From a checkpoint of a small contrastive image-text model: encoder arch vit, text encoder width 128.
Rows from block 9 of the text encoder of a small contrastive image-text model, named by matrix and row number. Rows with one number belong to one neuron. Each number is 128 + 24 x the weight over its row's rms, rounded and kept within 0 to 255. All counts start at 0. Numbers have three digits each.
After each neuron's rows are labels from the 100 texts, of 14976, where the neuron reaches its highest value: "fires on" is the input token at the peak. Only what is clearly more common there than usual is listed. The data: photos with spoken descriptions (Open Images, Localized Narratives). In brackets: how many of the 100.
# fc1: MLP up (text_encoder.blocks.9.mlp.fc1.weight, 512x128), inputs 0-127
# fc2: MLP down (text_encoder.blocks.9.mlp.fc2.weight, 128x512, transposed), outputs 0-127

fc1.363:114159123111155105088177083120149138165115178051096130146090145138131135133101118132124120087108099108131117137143150149155103116118104128109111114107155156118086107149118112110126112142124103121129131147111119120166161126111138161127089098089137116157091119138155144169092099124069096123094161115159163126147114131105110123113126142128160146109103131144153136127087133078101111129143
fc2.363:147160073157100130100138126140157167097147111140127105096119118124125144113130126149160120121130096148110057123180139102123122136133138123161118138123133081155109123172154089156135116124139129144118132120104145146135183178106091115116169151153113087124136139117112076086114106134153152091099113151133157165131128108140129138150173128166099156126135138108133145099176146128142122091129
fires on: "water" (17); "blur" (7); "blurred" (7)

fc1.113:106119130097079155097112122126103170140130123123123140121090156143142150166095143142124146106164111086145127114138142141071114144135124161131123117103128135141120087146144124159152132150133086117156118095132114133088123093115172138110147138169109148158145144156163142116132150121110135107142096094178166092101156129125107139113128160130149120104141159113142157060102138093163137188118
fc2.113:119092122115100116124068156070158115065116146109130104102120137128133140123115150083152114167130155130117144069140131105129149153139133146134133104113130105167132072140161105118107126134118126181165125090106137135120119102170123137132121128126125101075172099130124130140172149148113167080144119127124137125142127111161122166102172125124135126155125143105128146082101140091114144147144
fires on: "black" (21); "color" (7)

fc1.479:134130071122135111104131132111147139099158154140143154123110144127134121128177111125169137088114119137132139117147174136150190101122171089128127085055117106158138136134119135111096064165138134133120106123115139141135137126160154175107166105102140104089139110121105120132115134117121110160110097162153149167131100155111156140101167162142124097175125128141127131117148109105101114147149
fc2.479:145134132109120149095151097118160119124138177078148120131135122113122105094143122105149178105145087128084124090122130098091115121099105148143161157093134145071121134148108149131158115138076158128163075159113112139164148114107097138097128126126131171113131145125130152072104148104076093113094133120106139113155120135138122130119126153145144111093134116149137133100152142157111088154154
fires on: "vehicles" (11); "and" (10); "on" (9)

fc1.385:127120131136116138125112137133142116129161129104140089105128094115141100083082105115156136114129131169105088147133147154147121131115146153143114117148181110092107080135101169094118143125159183171126134114099161176123099129103128136095159150105123150103119121103101086092079163120138131111118136170138164077137151106082125102088127112141101102152129121120113120112135118172133105127143
fc2.385:157137139145186137132160158106113145118123103111084075100119124124134150140099115133129145171140132072167107118147120120141102110127109125155156127088091096089119149141171088102101119123142088120142142139164097116106106122070147120148112102166124108176130107131167123144150142166128143123149088124165117128152149131136181145152106113117162110137147083137146146128113149137101135144143
fires on: "water" (41); "red" (38); "pink" (14)

fc1.294:081109109151130131079156179117158096129112120118158072134122129157123117113138125135115129098092124158131114113122109105125167145146135095117092119166113122148129086139115148065147113103112104084082113131131127104113078132149131127170138144144112118156153136134130118115133138137123133129141158072162116137155157146134117132171144134153209115113144127162075123131099139149117149126131
fc2.294:148097134140126156143091142120134095140138108140171157136133119103089108157144151144183139116097121153086136144127141176147136108152096138141120125100130138096099124126093128159149142139103109140084105130123109161175155076097106098082127114069164136164119102120146176107128129130112130108141140157116139139141153108119127103081128143154129113125123153156111091124103151152161103116182
fires on: "lights" (19); "instruments" (10)

fc1.508:156101113131086165123148166121127108145116134124089157107146165102123145084147162072159128186123140132079111165159133144160108120142114132159111154137166113097092089151130133122162119092163125109124123105120104116109144091154146077095113115091149090120112141156136109163135115126147112077100122169151182110118141103105116111124153146114134118132136096160137128124121130125138143125117
fc2.508:155106123130144132146148163119123123143121104136115077125156149112114106135170117169140151104115145089115121116101166175098127116139134082081064106150124142132139142158127116148121140138139137138120165093096193125111165142127090120101118145167134083168149081172122107115120112127167089129125128142140133110127125154129168172155159156155146130140135120147138127112096090097131106124135
fires on: "water" (19); "there" (13); "we" (8); "see" (7)

fc1.206:125112127181120112151112145103156109111123090127124137138120116123149104124128121126121116129138102094135091169107157164100178139152104126147139163134103125123096106137144137155135128153104081115139085132086153103109081114162137153131138103129135114134133126135116133125152151162055151152092140132133117112103071113119140119119137159143120069136154138105140137165157097092083168088100
fc2.206:111193145094164140154100130123144123138173136165146110111161150111083140163124161119136146078131154201132113096125119121136118139106130069121122099127139125152151149101140104130169132133133139115142148151161155120105131121122133136087121135128152101157131125134128126121194106116127114069132141096123127163140103086110151121134090116152115102157149158154091134149125133127123097096160
fires on: "clouds" (22); "red" (19); "pink" (14)

fc1.503:139123189105128128136139144133104141180177109116124112094144173112105130118120129124139154114094137166163115154138096178153185133134142152126142109145096115152095130162122066125112112132132092167152121110086173162120114124123119111081123110115103154120134091135121112125138113156155134152104163139106111135139129122091157137126097183120138134137152171149147130093117126124098114153096
fc2.503:148095110135117082113116109173161131148127121125126053121143118100095143120100107170115121140114123137122134126132169105109119096112105130110131107138148150171111104107147127120122166108127148197174077105159099087138148104154134097135130146140154084165126132090075127138110106111131123092124109112110115097114100124108130149124153154176136132120147171161153154136131108106114108131114
fires on: "and" (16); "are" (8); "right" (8)

fc1.41:160134101107144117110157080137125076112123149094157117115106105120137140119111116114122155139139098137138082119146114179161151089130134121134153122131091105104113101111161160129069095117116141104114142113152150146192163100147084080144172108121109122131142121137130123124093160124148128122081123118148141097092119085125113078113126139160108158156089156121132125133133158138107100143139
fc2.41:078164115125133130144123167103111197171153129133132130120126166173132140112160090123163121144135076113129150121145128089093164146107077122090127122092127141134159128141127081127179121125123155103150115156161140125119111165125111148102123160174136165129128111115114140133158113119103126148156155150076132131100097163114114140117150131098116130129138125130129176114153142132090136160153
fires on: "mountains" (13); "clouds" (11); "wooden" (11); "lights" (8)

fc1.169:088119044139109159145135153117087112110137115096142103132136157126082121126175119132133123140093128137119142115106106153099142099111133154166132118081178121171098136161146128133154134153138101128125116154103141141152133152144118076116133096143125141142097083113127160127117125134183116165091139121107122123115142144124114111120152174199137080155149130107149133131149134126130102144137
fc2.169:120125124133142131102130108131154095158110159152136141141107144120158099125182100134161142078145110111090110122149167081099127106120129180146088160142105114158134105168117129107078116117089143121140091134137163106110149099141123131117101180118174151118149161124147144114119135088114109143130122108148103130132129114152135119104107109158162110160151158067131145153173146115120083112137
fires on: "and" (11); "man" (10)

fc1.31:138149123133125075046106151143137154145096117189124113126151123123155120096144154101118148107169085147105143109143140162166123108160113176141115172124112148117079148124066153128118129103165119156171106148122143158152132127139140161109172151119123116121122115121116169138138116093101102132118094129140137160126122132106115146146149119119092124096149112136119181132113140127109128116102
fc2.31:155106145114129109126139138100118081141149111109132152130109152122117176111142117108130183123122110155209125114112157137115154149127103145144137131122131141126136099151143139163128116117169136120115144143092138173154139113153098150102097113148140128134114148109143098131081163121097138148089177157103131147181131128138165099174132112155132185118108115136154115080177107138122144104150
fires on: "<end>" (21); "clouds" (10)

fc1.179:102100109108120129146167095138155143164119203164130141105077137144117130107111130175094150147104138114113147092143106086120105112150119133137131134123088121143105123100094197150139142175106144114188148091119142135167102122148136121159153138143111142125139115134127123117126149134122089116086156124148140090100087129120110130114132129159124144155124151114102180131111119097146159129105
fc2.179:140167155101089149066179139148118111160113156115132143142123111089085147111162178134135123098086153145110150127129157143184109145133135123107159163152163127108138119118135114130136083146106163137166093146125125121165109147104175090129137153110114127116140144110147138135147140133144121114116108115129151075159180157141111104167123124076130110114150132122115140122097115117154111126093
fires on: "lights" (20); "." (16)

fc1.225:088152148145137124186139163110162156161103114150120129093129140150113104110158104141170092139142171142189136131138068127155163105101147127139113132103110102115179139127115085141141141151170099098127135109130126129133183117103132156091170151168110134122166124115152136123165130123098156092121133141136135159123124132170104126153115117142162142109096121132152139134133120106121081139146
fc2.225:143155116136127147064117094156106125153103091159160133125146102137124123156085157128083123106117149085096134069112098139104092131174138127101109127108111135174119084098163137135117104096097143139159154149116146134102126094144148143150089098108122099144133095106101121137112121141129120147135140155171119093144133165136145146130149125137087100151151149130149107084098124124099152148107
fires on: "buildings" (21); "windows" (19); "building" (7)

fc1.72:124150123125163117106168158117119085143139165114112123118097117139127172109171135160125136114137093141109131139093069142103150159144145127157144126085132089119114107178081105162123129139155116124163142117138162135145095114176173136103104111134131118101160107095174124150131104145146130132130132172086114109128143099117146136113116143111142147118113129125134108065137128128144151199131
fc2.72:103092133120168089087151167144117161126126126094175104144109101113153118137134143152132089127127081140126136162150187168125124131175126160105136118129112115122081086156126096162134144151130102133153116117105086117178106113134094161146122132111130134160119153123108135123079085114081133142085130139160124116116121151113087132123142130153103129102128146141123108154125116106142154159086
fires on: "people" (31); "persons" (17)

fc1.173:117154113147097156093166131138124136128130151127128087147117096113097118106121112117113151147121163082105170143115103108111118143100096140094104113122102141095114128154119134109145118150121114162144154109164117129153140124190120110097096132139090158146127136142142161135080130156079099148167129125139108123137140158095153114193100118134102130140136127126110108095091108079072089159132
fc2.173:116166099141134105120131113094121117143127143119147145127119077105143119127107132153118113145124068094159115111141123069141115150084137122159155185146156133106080152088083152107141154102117121095130111129111118144116138112142091121129132137133123111141119092110106117129179132133155139146143189171146122087131119068116135097122138121132136124101174168104122122163136107127162157096151
fires on: "black" (9)

fc1.130:152150100122135125174150128127129139065120086112115138093126125078137142111115103161086153133100174127168167131128140139147123096130155124098135137130139119139191150101078162131123127137094131097141091156143143126150103085131125072154140119106156144125127132145181161095128167106141137152105122133087160113137113092106137155161162151138136120144128093128131117123134144140144146171135
fc2.130:072152127140135125106121098113115107132152130156128125128130133139162172154139088133128116148156087095150118125094142137106132119163167103096125118087135137142131102109110123113113105177105138051162110103145131118150100113099103138146096119130159113123120147131148134169129135165143133147123141099158134126119151167149120139135129145124082154131144147166119134140181193106199146135117
fires on: "clouds" (34); "." (12); "hills" (8); "mountains" (8)

fc1.205:127099124119172165132131112116159182126146117117159154125106121101096098112090143110131126129095151104119164123144095151161142133109104154161119158156094097137158108119097130164126125123144124134140159180115134125128156148132100116072094152124154168135095126147130107142160149142118130150117163125121134128134114144145190169080150145083143125163090084136125102172126147135108148157111
fc2.205:137141138123127143112092120107161132126132129157183138138117135139141130128137110151085080128131150111106124119105113209157128114158163129124132125183140102145113134107138104170085132073114081148097123099074152086144159139127145100131126132140148105142123100161113089126104164118142094136091110165143103152118137137131130165148133113094092162132095121113108119160124162125148120096131
fires on: "." (19); "the" (18); "on" (8); "food" (8)

fc1.291:147169121083095087149142137099129157144139148187096157105162118151122119136136135110118108151099133161110099162102084181136144142097135126110124146120093137137151119133106137119124119140116197178091129111094112152128131102148129138155181140118079123109101118137163137138175169107118145134110121154129139107119146125131136166136141156130111121135117082167152120088128138087111144125150
fc2.291:173110133120169165095103110142162124157125112126139142126118110148116135125120142123114140164121126150140171119118136168079135150101159097119152136131150148092137137095163192150120143099144139146175097159141134093172127103160143128154117146164125148128137142140164141117122143116085085133145181106109144129131088158123137125102161134122162142137110164107125090102159135141127118160189
fires on: "buildings" (13); "are" (7)

fc1.282:115142171106101121102115100133158110132114142151091108057130159114148137161112130125106113101105136168156110146158107132125127119104147150132141182163182123122123142109142094144146119094143139090124126159102135119116118113168133106101123144105163100139149117131164155168075116081144135145135119095125120086099145145119189130092124150130155104118140119158138172121169130137103118144107
fc2.282:138143111108120156134163132088140115153112146101099116124156101123098098120136138108140090133097100115112112164146144104122110129139099089148083113152161119128104166146119142094132138089106139117173109131158152144127106161138152117156171106153111109183133105121131138165125131142131115121124091090123138137113081105192135169143120150159186165152088133141149121128108087108154127140098
fires on: "flowers" (19); "." (17); "pink" (15); "grass" (8)

fc1.175:129148140109138131083119150075106152113149147145101124117121111117099168136105117094089118135136141119112134114123168106126129137118112129151136145140145163152091084135085102119152169136144156143149117134142125104114108109128155133092132146148124127106169086141137111158120109080134102118144173177113138164103122099104117172107134121153144053129172158081134122129156119069128148132131
fc2.175:119102116129093127145083107148187098149098152124140131136145112150166088138089130093134096183113118118101128112109099077130114160075164160066139101143150142147128174104158114121156149159114109139131096131141107118169121157099128152143113131129119112119122112109151136109126156149140112143083097156132110110094149138133117135152123163176139121127085164145130120159133141134106131131104
fires on: "<end>" (21); "black" (20)

fc1.80:118168167130112187129111121103133131117135110161132116113110108119127130142139146149116137143122107126132132127140148117111152093168143138159165168128123124156163094143153070100127127137144154127142074139123091095094106147147125133160100132176138196129090103126169162136128123104104107122122118102112112104127134095110138081125169123138118142081129142148128154104106116136119147184070
fc2.80:128088115124103118112131138143151144094134136131069122140110098101192114125156099106069106127109138141102134133149116137115112127125101117079131089124097138137140115092158129081099132134147130157117095137131147099094089095095122135131129103127146155103116119113120135151131093124146100116108108108126057109115134107125135145087126109167152133150132118147141153178163095096133186160143
fires on: "clouds" (19); "white" (16); "cloudy" (9); "blue" (9)

fc1.412:133122098140170162125121162128109116139084087150140139121141103144108070122146131146088150124157130080130134109105134164162167171116137128152132133135127130132176146129101109141117097119104118134120184144152107098110165186149137171142150128121165129146141116140139138162079102142117133121133148142114102152116112133104115117143117123110179146141099101131092096123151178124174119172151
fc2.412:174133146104163090155143061147142131129172115133106141135143103139111137115097120125129104163122117145114111133133115082109095105140095099126155120181100110119154133124116130110135099122101111134112141084158154119101103151135149196095125124155086149137105113109132149123161115141161101126087144140061116092099130124141122108131117095132161140110154172139112124156140143170135154138148
fires on: "buildings" (77)

fc1.288:118118112136144116127114101132129129110188134082087109117124109110135124113107153141131149084079173098145112137142109133131124115108132140148139149129168111117131104149135129126076130157142129127124131119089110183080113152123103064104136131122152164166091120145149150107062117141150078100164157141136130147129094142136068154123145137106116095140126132135115156142131165092122124159121
fc2.288:141166097120126082121142140154129105159147129123160099151149109138124117144176118090103121122155140171124115129120107080159100122130106117119144106148098141078123149161105153140083104138139102112160127110122161099150160119114110087131105093177103140116131114146131097193161118091126127158132091103097140164133156124143153101152152144081129159105109132160099116116123146111162143107145
fires on: "people" (20); "man" (17); "person" (11)

fc1.373:157145111120124069095110108160154175106133102106115147146118122165109130080128086171145112157149134150163133123093126162123136109135174112129141105136139130158138096096081167148127108089127114132115112142108156161099121150130127118134137159115102107144123106137089142114129157140082115159114091139140154092088119117106106100173089138077103153129131121126081134145140122116133101093141
fc2.373:137116126159133085088104143095092119186136128130171108146146115156147130109104125124113105116154099168108136143128144133120105147122158154172171085116092150149135109136142150105082143112075118152174159130127154162124104145154129096151122166135142115181139125094140140146151161121177133127142100108092117122158168125145101134190125140125115122121134119118086117126120136137159096129122
fires on: "clouds" (43); "cloudy" (20); "bushes" (7)

fc1.267:103113095160120103178101142124077123094141104106176132066170155153129160153087122089139132138165114113143107119148083118080142133115098144129143111150114141124129153127134119104101130153151142123127164118095107142111156137101105127107096110105210146124146123117119141137128118150149110129155118130132114156114133117116148118150173134126092120104152165121145123113173149129140181159119
fc2.267:090143163138126154140174146098148131119163101132146077146151138151166141106129099120132156130150133080139146146139179096117132144123136128125132120126123118130116178115067147113147134107116161111136120105117127102123141141161101133060160121128159141144100133183151091131107151143129099126135131106144136101099174095096138124117114173087149185139103114136162132100131103099134105144120
fires on: "black" (90)

fc1.501:118141124144113144180119127131108128114140178172134145129140138160138109128135111131148116116157140101191132115116120140132169155107145136154099116099121131160138110121092124113119120125117081097123136110114181127182127115149137132106079167137112119101070068175126167131149120095120150070119136094133129120117156115117099140126139137080137142096162141126138089110138101108135161162124
fc2.501:152117103156102148121139115133118141151124094116137188109102122095135159136110147146110133145129078107108152132111132127100138140145113129062153120171123126134140099155168081101096138144148155122143105139144114167150117085123136069120184119128205135108159146139116136105109136116153114108116135133116095156106098131091120111170130132131134107163164131132092086145095135133111135124106
fires on: "<end>" (12)

fc1.221:119112114149125143153162110174091102110137108130167114117091131120150111090100134133110186133145114116090113146115119132104117111140166137135135122096122112163099164117097131094143160159151120114125121127117168103118100162084142162126149161135221145154161124103118133115110136117114138118081083122120096089131131122128104100125127122118115140127168116117127129144127081113141127063145
fc2.221:135171103108128100106122141150145092112134128151111117120147080128143122121132138108108087162145094144116147114145179127126132151119135160138145113146098140112144119076144145069116121141138093086138121125146171132114075152067130101121095086149121151152103097132145119102130099131126130112110081131097120126126141121084168136108148170101121141131125086087143120166160149121151079130108
fires on: "sun" (34); "orange" (12)

fc1.459:150093137092118106137114149129108092138092117126125138118119149195126122074087131112132140140117146139169124116150083142152105164155120123152129202166145138119155129159120098143151156112097153123127143118111113141100131083152115149174105133113122084144088150106109124139130101114125131147136116160107146138152118120104144121106111159089117095134116107104107116110097140194124141138074
fc2.459:094138118098185148118147137127170136125125096137052111138156113159136092128127154141141102122100141114157121097180093093157100111155134132146099123142130139120134150114082117111157124126087121097150129121120151179116130160128162147130127117128157133143162151139132096163118135126162086154126129116109116093132157121115126124116128124193125156164131098140185131132153082162123139154137
fires on: "flowers" (80)

fc1.500:112168154135126139069158093090126112142128100155164128128121100151099147097148099157114145127110123172195075132107077135139168152127150145085123140099133149109139105140163149088136133162115146128107115157138152136149071096109103120137149126102130109119163111145154162107146150120109101137130104113138087105123091167144113137155145122164116134114149129133154127140095139100129099139141
fc2.500:127115117141142116087096154124125156057138110098123119091159134111143153143132140127153124114098131132097159115121138172108130101105135064171122150166113145127133151090123095140102079094146131099109101144125148121136133133150152092138148121138136131145103098143151120152098113112139091130126149146117122162177157072119120097083127156107130138129115109105089130079173163162136131142136
fires on: "lights" (14); "clouds" (11); "<end>" (11)

fc1.152:173166107128100105116125152140169143110093107154117113149130140119138136119134125127126122194099119138146156127066100115110119102168130139128111104123118107139138117104067168129139156113135163094133106157126124132101108104137123116113142131139132082146114154111086094101120116135114148087068099121121158157125097141109138140154109144154083110114109133174162157112125163092101098099107
fc2.152:130112134108083094114149150166083087125159120151125121102120164117121111065131136079091120087111167131153142129122133113156150150144170156125150117121073127129111119104106106138106094137138117139121108133161147142127085176168089145115080169141099154113137144118134152143139112091136074164137152128086141101140120141132127087113148139107111143084117128103146133126149126127132151106117
fires on: "clouds" (11); "light" (9); "blue" (9); "windows" (8)

fc1.44:157113130111126126093139116137119098134144134106150090072138123126112137137109153083162182162156111115149119131137135139185114134119109104147098140135112126123140121118097159091129142091150115096079101107128123141136126126067164128128135106122109109103164079137111178157075127114092183150112117120130139131133102173105121136122166142145126118135128113106120187154121155165110136141149
fc2.44:095140139107148111138141154149126153129167084112124136172159154099136119117099157141115152149121119075105083146118161124122177149150140101144119167114122146148120133120109145135101108132147154151111127134139138135123115106131155158091172113129127137178139164118148121119132089136155126079133180122166142191144149152107165121127139131150171127137119136121145060125115174135118112176128
fires on: "buildings" (35); "road" (9); "sky" (9); "sand" (8)

fc1.506:151125077115171134094120130095128120145139150092142157126134126167147152121111140154108120101135147161118111138134083136074160117103116095135119111104129163130144138143106095164122153129168067111142125125094189115128159137158117154102162076117080142114109113122137099111118136120129133148152102128158182120133109117125143158137184144103095125101103096150120098132128149127090148132141
fc2.506:145145095131086125075124107129125081172124105144150149184126136159161116113122136126105129091127111174117124188119124129130131141110145115128174141135091150143127125145155151133133143126158151138100098130131119139162058145081105117077083118122144141078146123130142142103146139110130113144125149155124106152173141144121145145125160183124128115142108102141089134097140104167145150125149
fires on: "house" (8)

fc1.257:138086144099151120161123103159100142099126083140125122105091176141144093107133130109164145118117117150121119184121100117120159107130189139090138127107088120144127145131097114115175168128129125151135127128179160136120130147106115146117154148174168178130140148106135146175115098116142162122098132108126163117119121114111152112128119160147161124133181130120097148184135116117148109107148
fc2.257:112109107167178106111147138123152099107142120159137159147162079140109125052164141116122106166148161122144114137164181160165128133113124117108155110154104137134179148139128162127109107098172158100103141149094136127117128088111131138135141149152120166143102158158127121129131142121124157081146093140114100147108121107118133140114132136127113152160121128121119112083151154091152176137110
fires on: "sun" (31); "yellow" (19); "black" (19); "brown" (10)

fc1.390:106147143132145139101110147135152133111133089152126130179116116133094109100119116153152126161124136179161115075142118190123115134128154171136108103134139121159125165155090135130126071154125109160158122154134079164094126100136144173147155200135128118135131139165132134166110121130128136137112092137088113115107131124133141136132132153117139156136135166151109157174147101125158110116170
fc2.390:121130119077139136127127139135134118132130098115161139112128117151156147185133103130118168115138134136113127147105159162176150116121134138201132103155100121086172124110127099112108130135109116123139119157140153105157123131125078144181115144094123167086098144137127126133147167117129078154155094130092087077090154108159117094145086148091120112135145109126131153091133132133152112127117
fires on: "clouds" (56); "cloudy" (14); "<end>" (10)

fc1.160:078161090085122127110147110118144143114091162136095148098105137102125137153141111135154175135131147131104146136112103104118134141093137100163107148118125125091154104134133181133090125173123181141158177109153136207134145137132128117116157137107116119125151132106153137117090127169098118106126109090098140150106117140097167127137122127131159155133108100103114113153091132153100137163103
fc2.160:157174096107144145134107118097137144131110123137118111135112107083147094141160185094116080105136103123143124159133141111167123130188134133164156086159108135109109121125161129113121089137151161152162112140115140148104162121161113113101121088129105158142127140144112158116106093144102131128101125123122131123154110139114197147085110165122126162115126093124100110180128103138102141092149
fires on: "water" (77); "lake" (13)

fc1.74:106114142128105126067137136124160146081109143155120147128138113138117151139094145126172093144146159120080152137115121098130071135130122156135148126164104127169119098156151116136109134153128103101153166128074140148096133127123129112130142099114096120131108137176136090102132172127108161173135121146122099123143140108104138095075142176103123153090097148143136121081139127081133122101125
fc2.74:141102132105106104115133141130121151170146132086149171137145131128126091125140172124096115122164144117154128083101100118135124162134142205130114081120108125147121070138135119136118133117122094148151091112102099143110118121112178111080119138122116131139150108148112136122125161141127172123146140088162160140110126116160172149137162139147116139135162121130165156132109128059162140168123
fires on: "blue" (76); "<end>" (16)

fc1.398:113142163117145153110096108066161125165093096123155085093158098125146126144112134128140135112146097149121141137174152176123113142142107134108129119124114123132178117126107135118146112135148174084151148157160090159150155110115204126116187162139140160132150119099133145122112159136116149125094150117149148154155121142153163124120166117129139106121133119090151142103090105110108119123142
fc2.398:149142143142109151102114167149154124101107133110103123128141147098127083122165114116111144076129159103106150118094143131108121130110102123109112182097170079158105119121155137150107143137181097099153089117140145150135121130153112159120113131118135090143102137088112137144143094152142136137117162166161164128159168139147121124090082105111145127092145151096109091129127154095122178136102
fires on: "black" (20)

fc1.246:180141071121117152110109142148113137144120171138139117131109112123100130142125130096167137118156136152153095122130113145087131147133156134100158164138114137126118133151131081139092134134102138080137129080111125110115097114178100100154153168113106139116176145176129103123105161135146142165161125130166135141110126132102096101095074141148129135129159125147110142056145147139161142133112
fc2.246:076147141136127138150144126112129155141096070125098157108096126166132146144124141090161138111150164170107126099102111095107154173172130123111135155120105119111169106099149124125083141146125151100116114134145160159152165132113098132149131119107125114137119114118102195151125151087131147148099081093062116139122124150127114140123140132166107107114158099147111158142100129087140139134118
fires on: "blue" (40)

fc1.164:085176112094090132100129173122100134111189118119109114125145154125146153092137133138156114143141137148103186117145150188121114101150123140116163135146139104167166116109087153104099132125096140110147164150114112097147114135094129150090114090159148145163108138142137074120129135149142102143120119131120111133134135174130129134127077187117144145143130104111108090125120141148107156122115
fc2.164:121097127086116166147094091102095146135075108101178154095070133107131115128109127151170097117149130147111114131154124117117129113126159147130124122104120089116118128130110089135136135136100153111108048124140099139134125113130151119085166129114088120119147135146135120160125166127172119170132128074137127101127137087140124116127153077148138125133141113126100136107098162116120136188138
fires on: "water" (20); "," (9); "pool" (7)

fc1.234:107139130119135129121145127131096155123128174105148098153134075120123113112130150153113137099114146154131115128083069087152149127121129087152112116154126146128121157118092146130139082108101148162141149126150191130161114100151130083113170128089103125127133164121145150159110132143113094159119127127145130086139160095097132111117152106146150134143156155159168118114086147106180145109087
fc2.234:088152117157125125086142149135170186144092112124123159122118160117117123155115134136163135141173143110117141130118092117164117166135132134110158086144111129103142133136104130126130114100117173082120128119145140137122142137106078134180106157098127093151083114121056115121177102151154162058139110132138124105124122140137167086136121113132139121146129142149136130167138112157128098108124
fires on: "lights" (18); "." (16); "and" (8); "objects" (7)

fc1.15:109151174102194148134137095104087141108133100084168114077172119118102147082181103105110139132072086148153152129127113117125146127101122128133144104147128140124110095153169121148106103162131145139108176107090141112151135104102114095148117144144125149130107156167129139136112106115143138110127147148145146151119137113161150098165097137115129141151119128123137098080138163118124103131104
fc2.15:159105130135071135089130119172086135133076131136089155127109160114098137164136119115158109158120110105120098131118137158092165127125104142094118106125095120112155124118209139107120137108100096163143087133075137131100116152182112136151133100156120120145117133156165113157129138107108121107134123136116109151112125144111164125068137129151121147149176098104134154131117140139130114115107
fires on: "blue" (35); "color" (10)

fc1.215:172112139138107142102134116097157105118080103151157127089119159150114167126101161176185128156138121121134109113122137115131123113158141123150122118109139137132089109099110083117144129150096106135121145105085090136112112089143099119153126131088111112147121111136162150119077083118129151176120107118139161086115123115102127089111111158134095163124133141177118156139098167149122132081122
fc2.215:138136145161115151150163102100150097127097091167133128116127155131128128128081124101183138121133137089134147139078095104127149138189169097155159152071119106156126138124136086118129123170117100147151118121136169105113168128181122158155113129141122150130091123148117117145109136100146088145118115126132132113130136123127105145098118105131095143170153147135154144156067139132144139148093
fires on: "blue" (19); "," (10); "<end>" (10); "clouds" (9)

fc1.286:135108146149104094119182080106135113119106093115095169117150146161126119154107167185146128148148123133131149095088097136114127106097112162111147134084161106077125103066122136122092126142150092116120153103126152129143125161165146110118163124129105146097117126124113137120121106129147142124148102111156135110113167112119118157118149147103078125141167130180142142146095115117131130083106
fc2.286:139113106137086128124095153124165120147122131120171099149138125166156165091137138153145085107149151162134133131083130087150112117136152132128124078141144151145095122179100123174135152125151104089134131052126110101168152145140132132131126092122085146118126130154093166142148158125117121157160140163106157130122148134148117145133167085126106139146127112106108130158145164100091152120145
fires on: "." (28); "<end>" (12); "there" (8); "sky" (7)

fc1.187:146131135131129103153114103124179165090161095154125104117151129150127110136143120150135141166139142131169138155075124171118119102146108138125158165102103153164158119114103147131157112114170111126159146118137113098148101121108149140102115132132112133078076115118145132123174197148099121116118134114113120124156108111120169156187129131150119130108170132104146113078110104086152143144133
fc2.187:152106067157110155140126125138148125104159113121135146129149142132129153170092107151133101156143100125148136092115154139130131129163179155114114141106103117133155149168090098132132138122125161132164137152102142166157062131084104146147116111132178084123141121158138117127146097116133146103166140146120123136123107121174096134174140121107123181087132099163148146154150119144139163157126
fires on: "mountains" (18); "hills" (13); "mountain" (8); "blue" (8)

fc1.456:107134111088126149136194125126107133080162102139112123100118136113119129134136111093109133150115140154125070150106110192165111108133135151105145144129107129087101088116141153120061107123167158134122120159141109145123130118116080112164127133101110152144114091135131123155139129129133143121169150154111118110127115139091172126141164155128109129089108091137143124116117142111133149051145
fc2.456:156131126159127153112108119088107144092120140124132171133107128057079133149149156146104144117127106120134109097169143122121138109113149156124120144152150133122104118113098148107186135105122151107101110129179137110137120109121143134108115134108121151122127128097131113121111125126119126052110149140093116126068101113145118122096156170136102143127119094122124157071103149173141099119192
fires on: "sun" (14); "water" (14); "fire" (13)

fc1.218:137134101102117143132138094153112111123133163130130100155144059150100138113139136123134153142145135121132087118193143135128121135130074084152129117174112129100159095120111120098129099169088113125106142165114124109118112100161114116100130125140109120152098129110162130085122127172167142111126100136117145121124142123143136104057120098096164099087133153118147154156140156123130113103075
fc2.218:123126086098155127091142132131143114156140095131189129116097143101134111148120078140086122134114130125088140100103120156111169154138142155102116090132104167145119152115129120100127132169116148150149127106157140119128131147135153123165086106152129109121152127170121111150136129104146106089127160161133121156152088123073112149160136153157147157141147112114062132121127077117113183140116
fires on: "smiling" (11); "in" (10); "microphone" (7)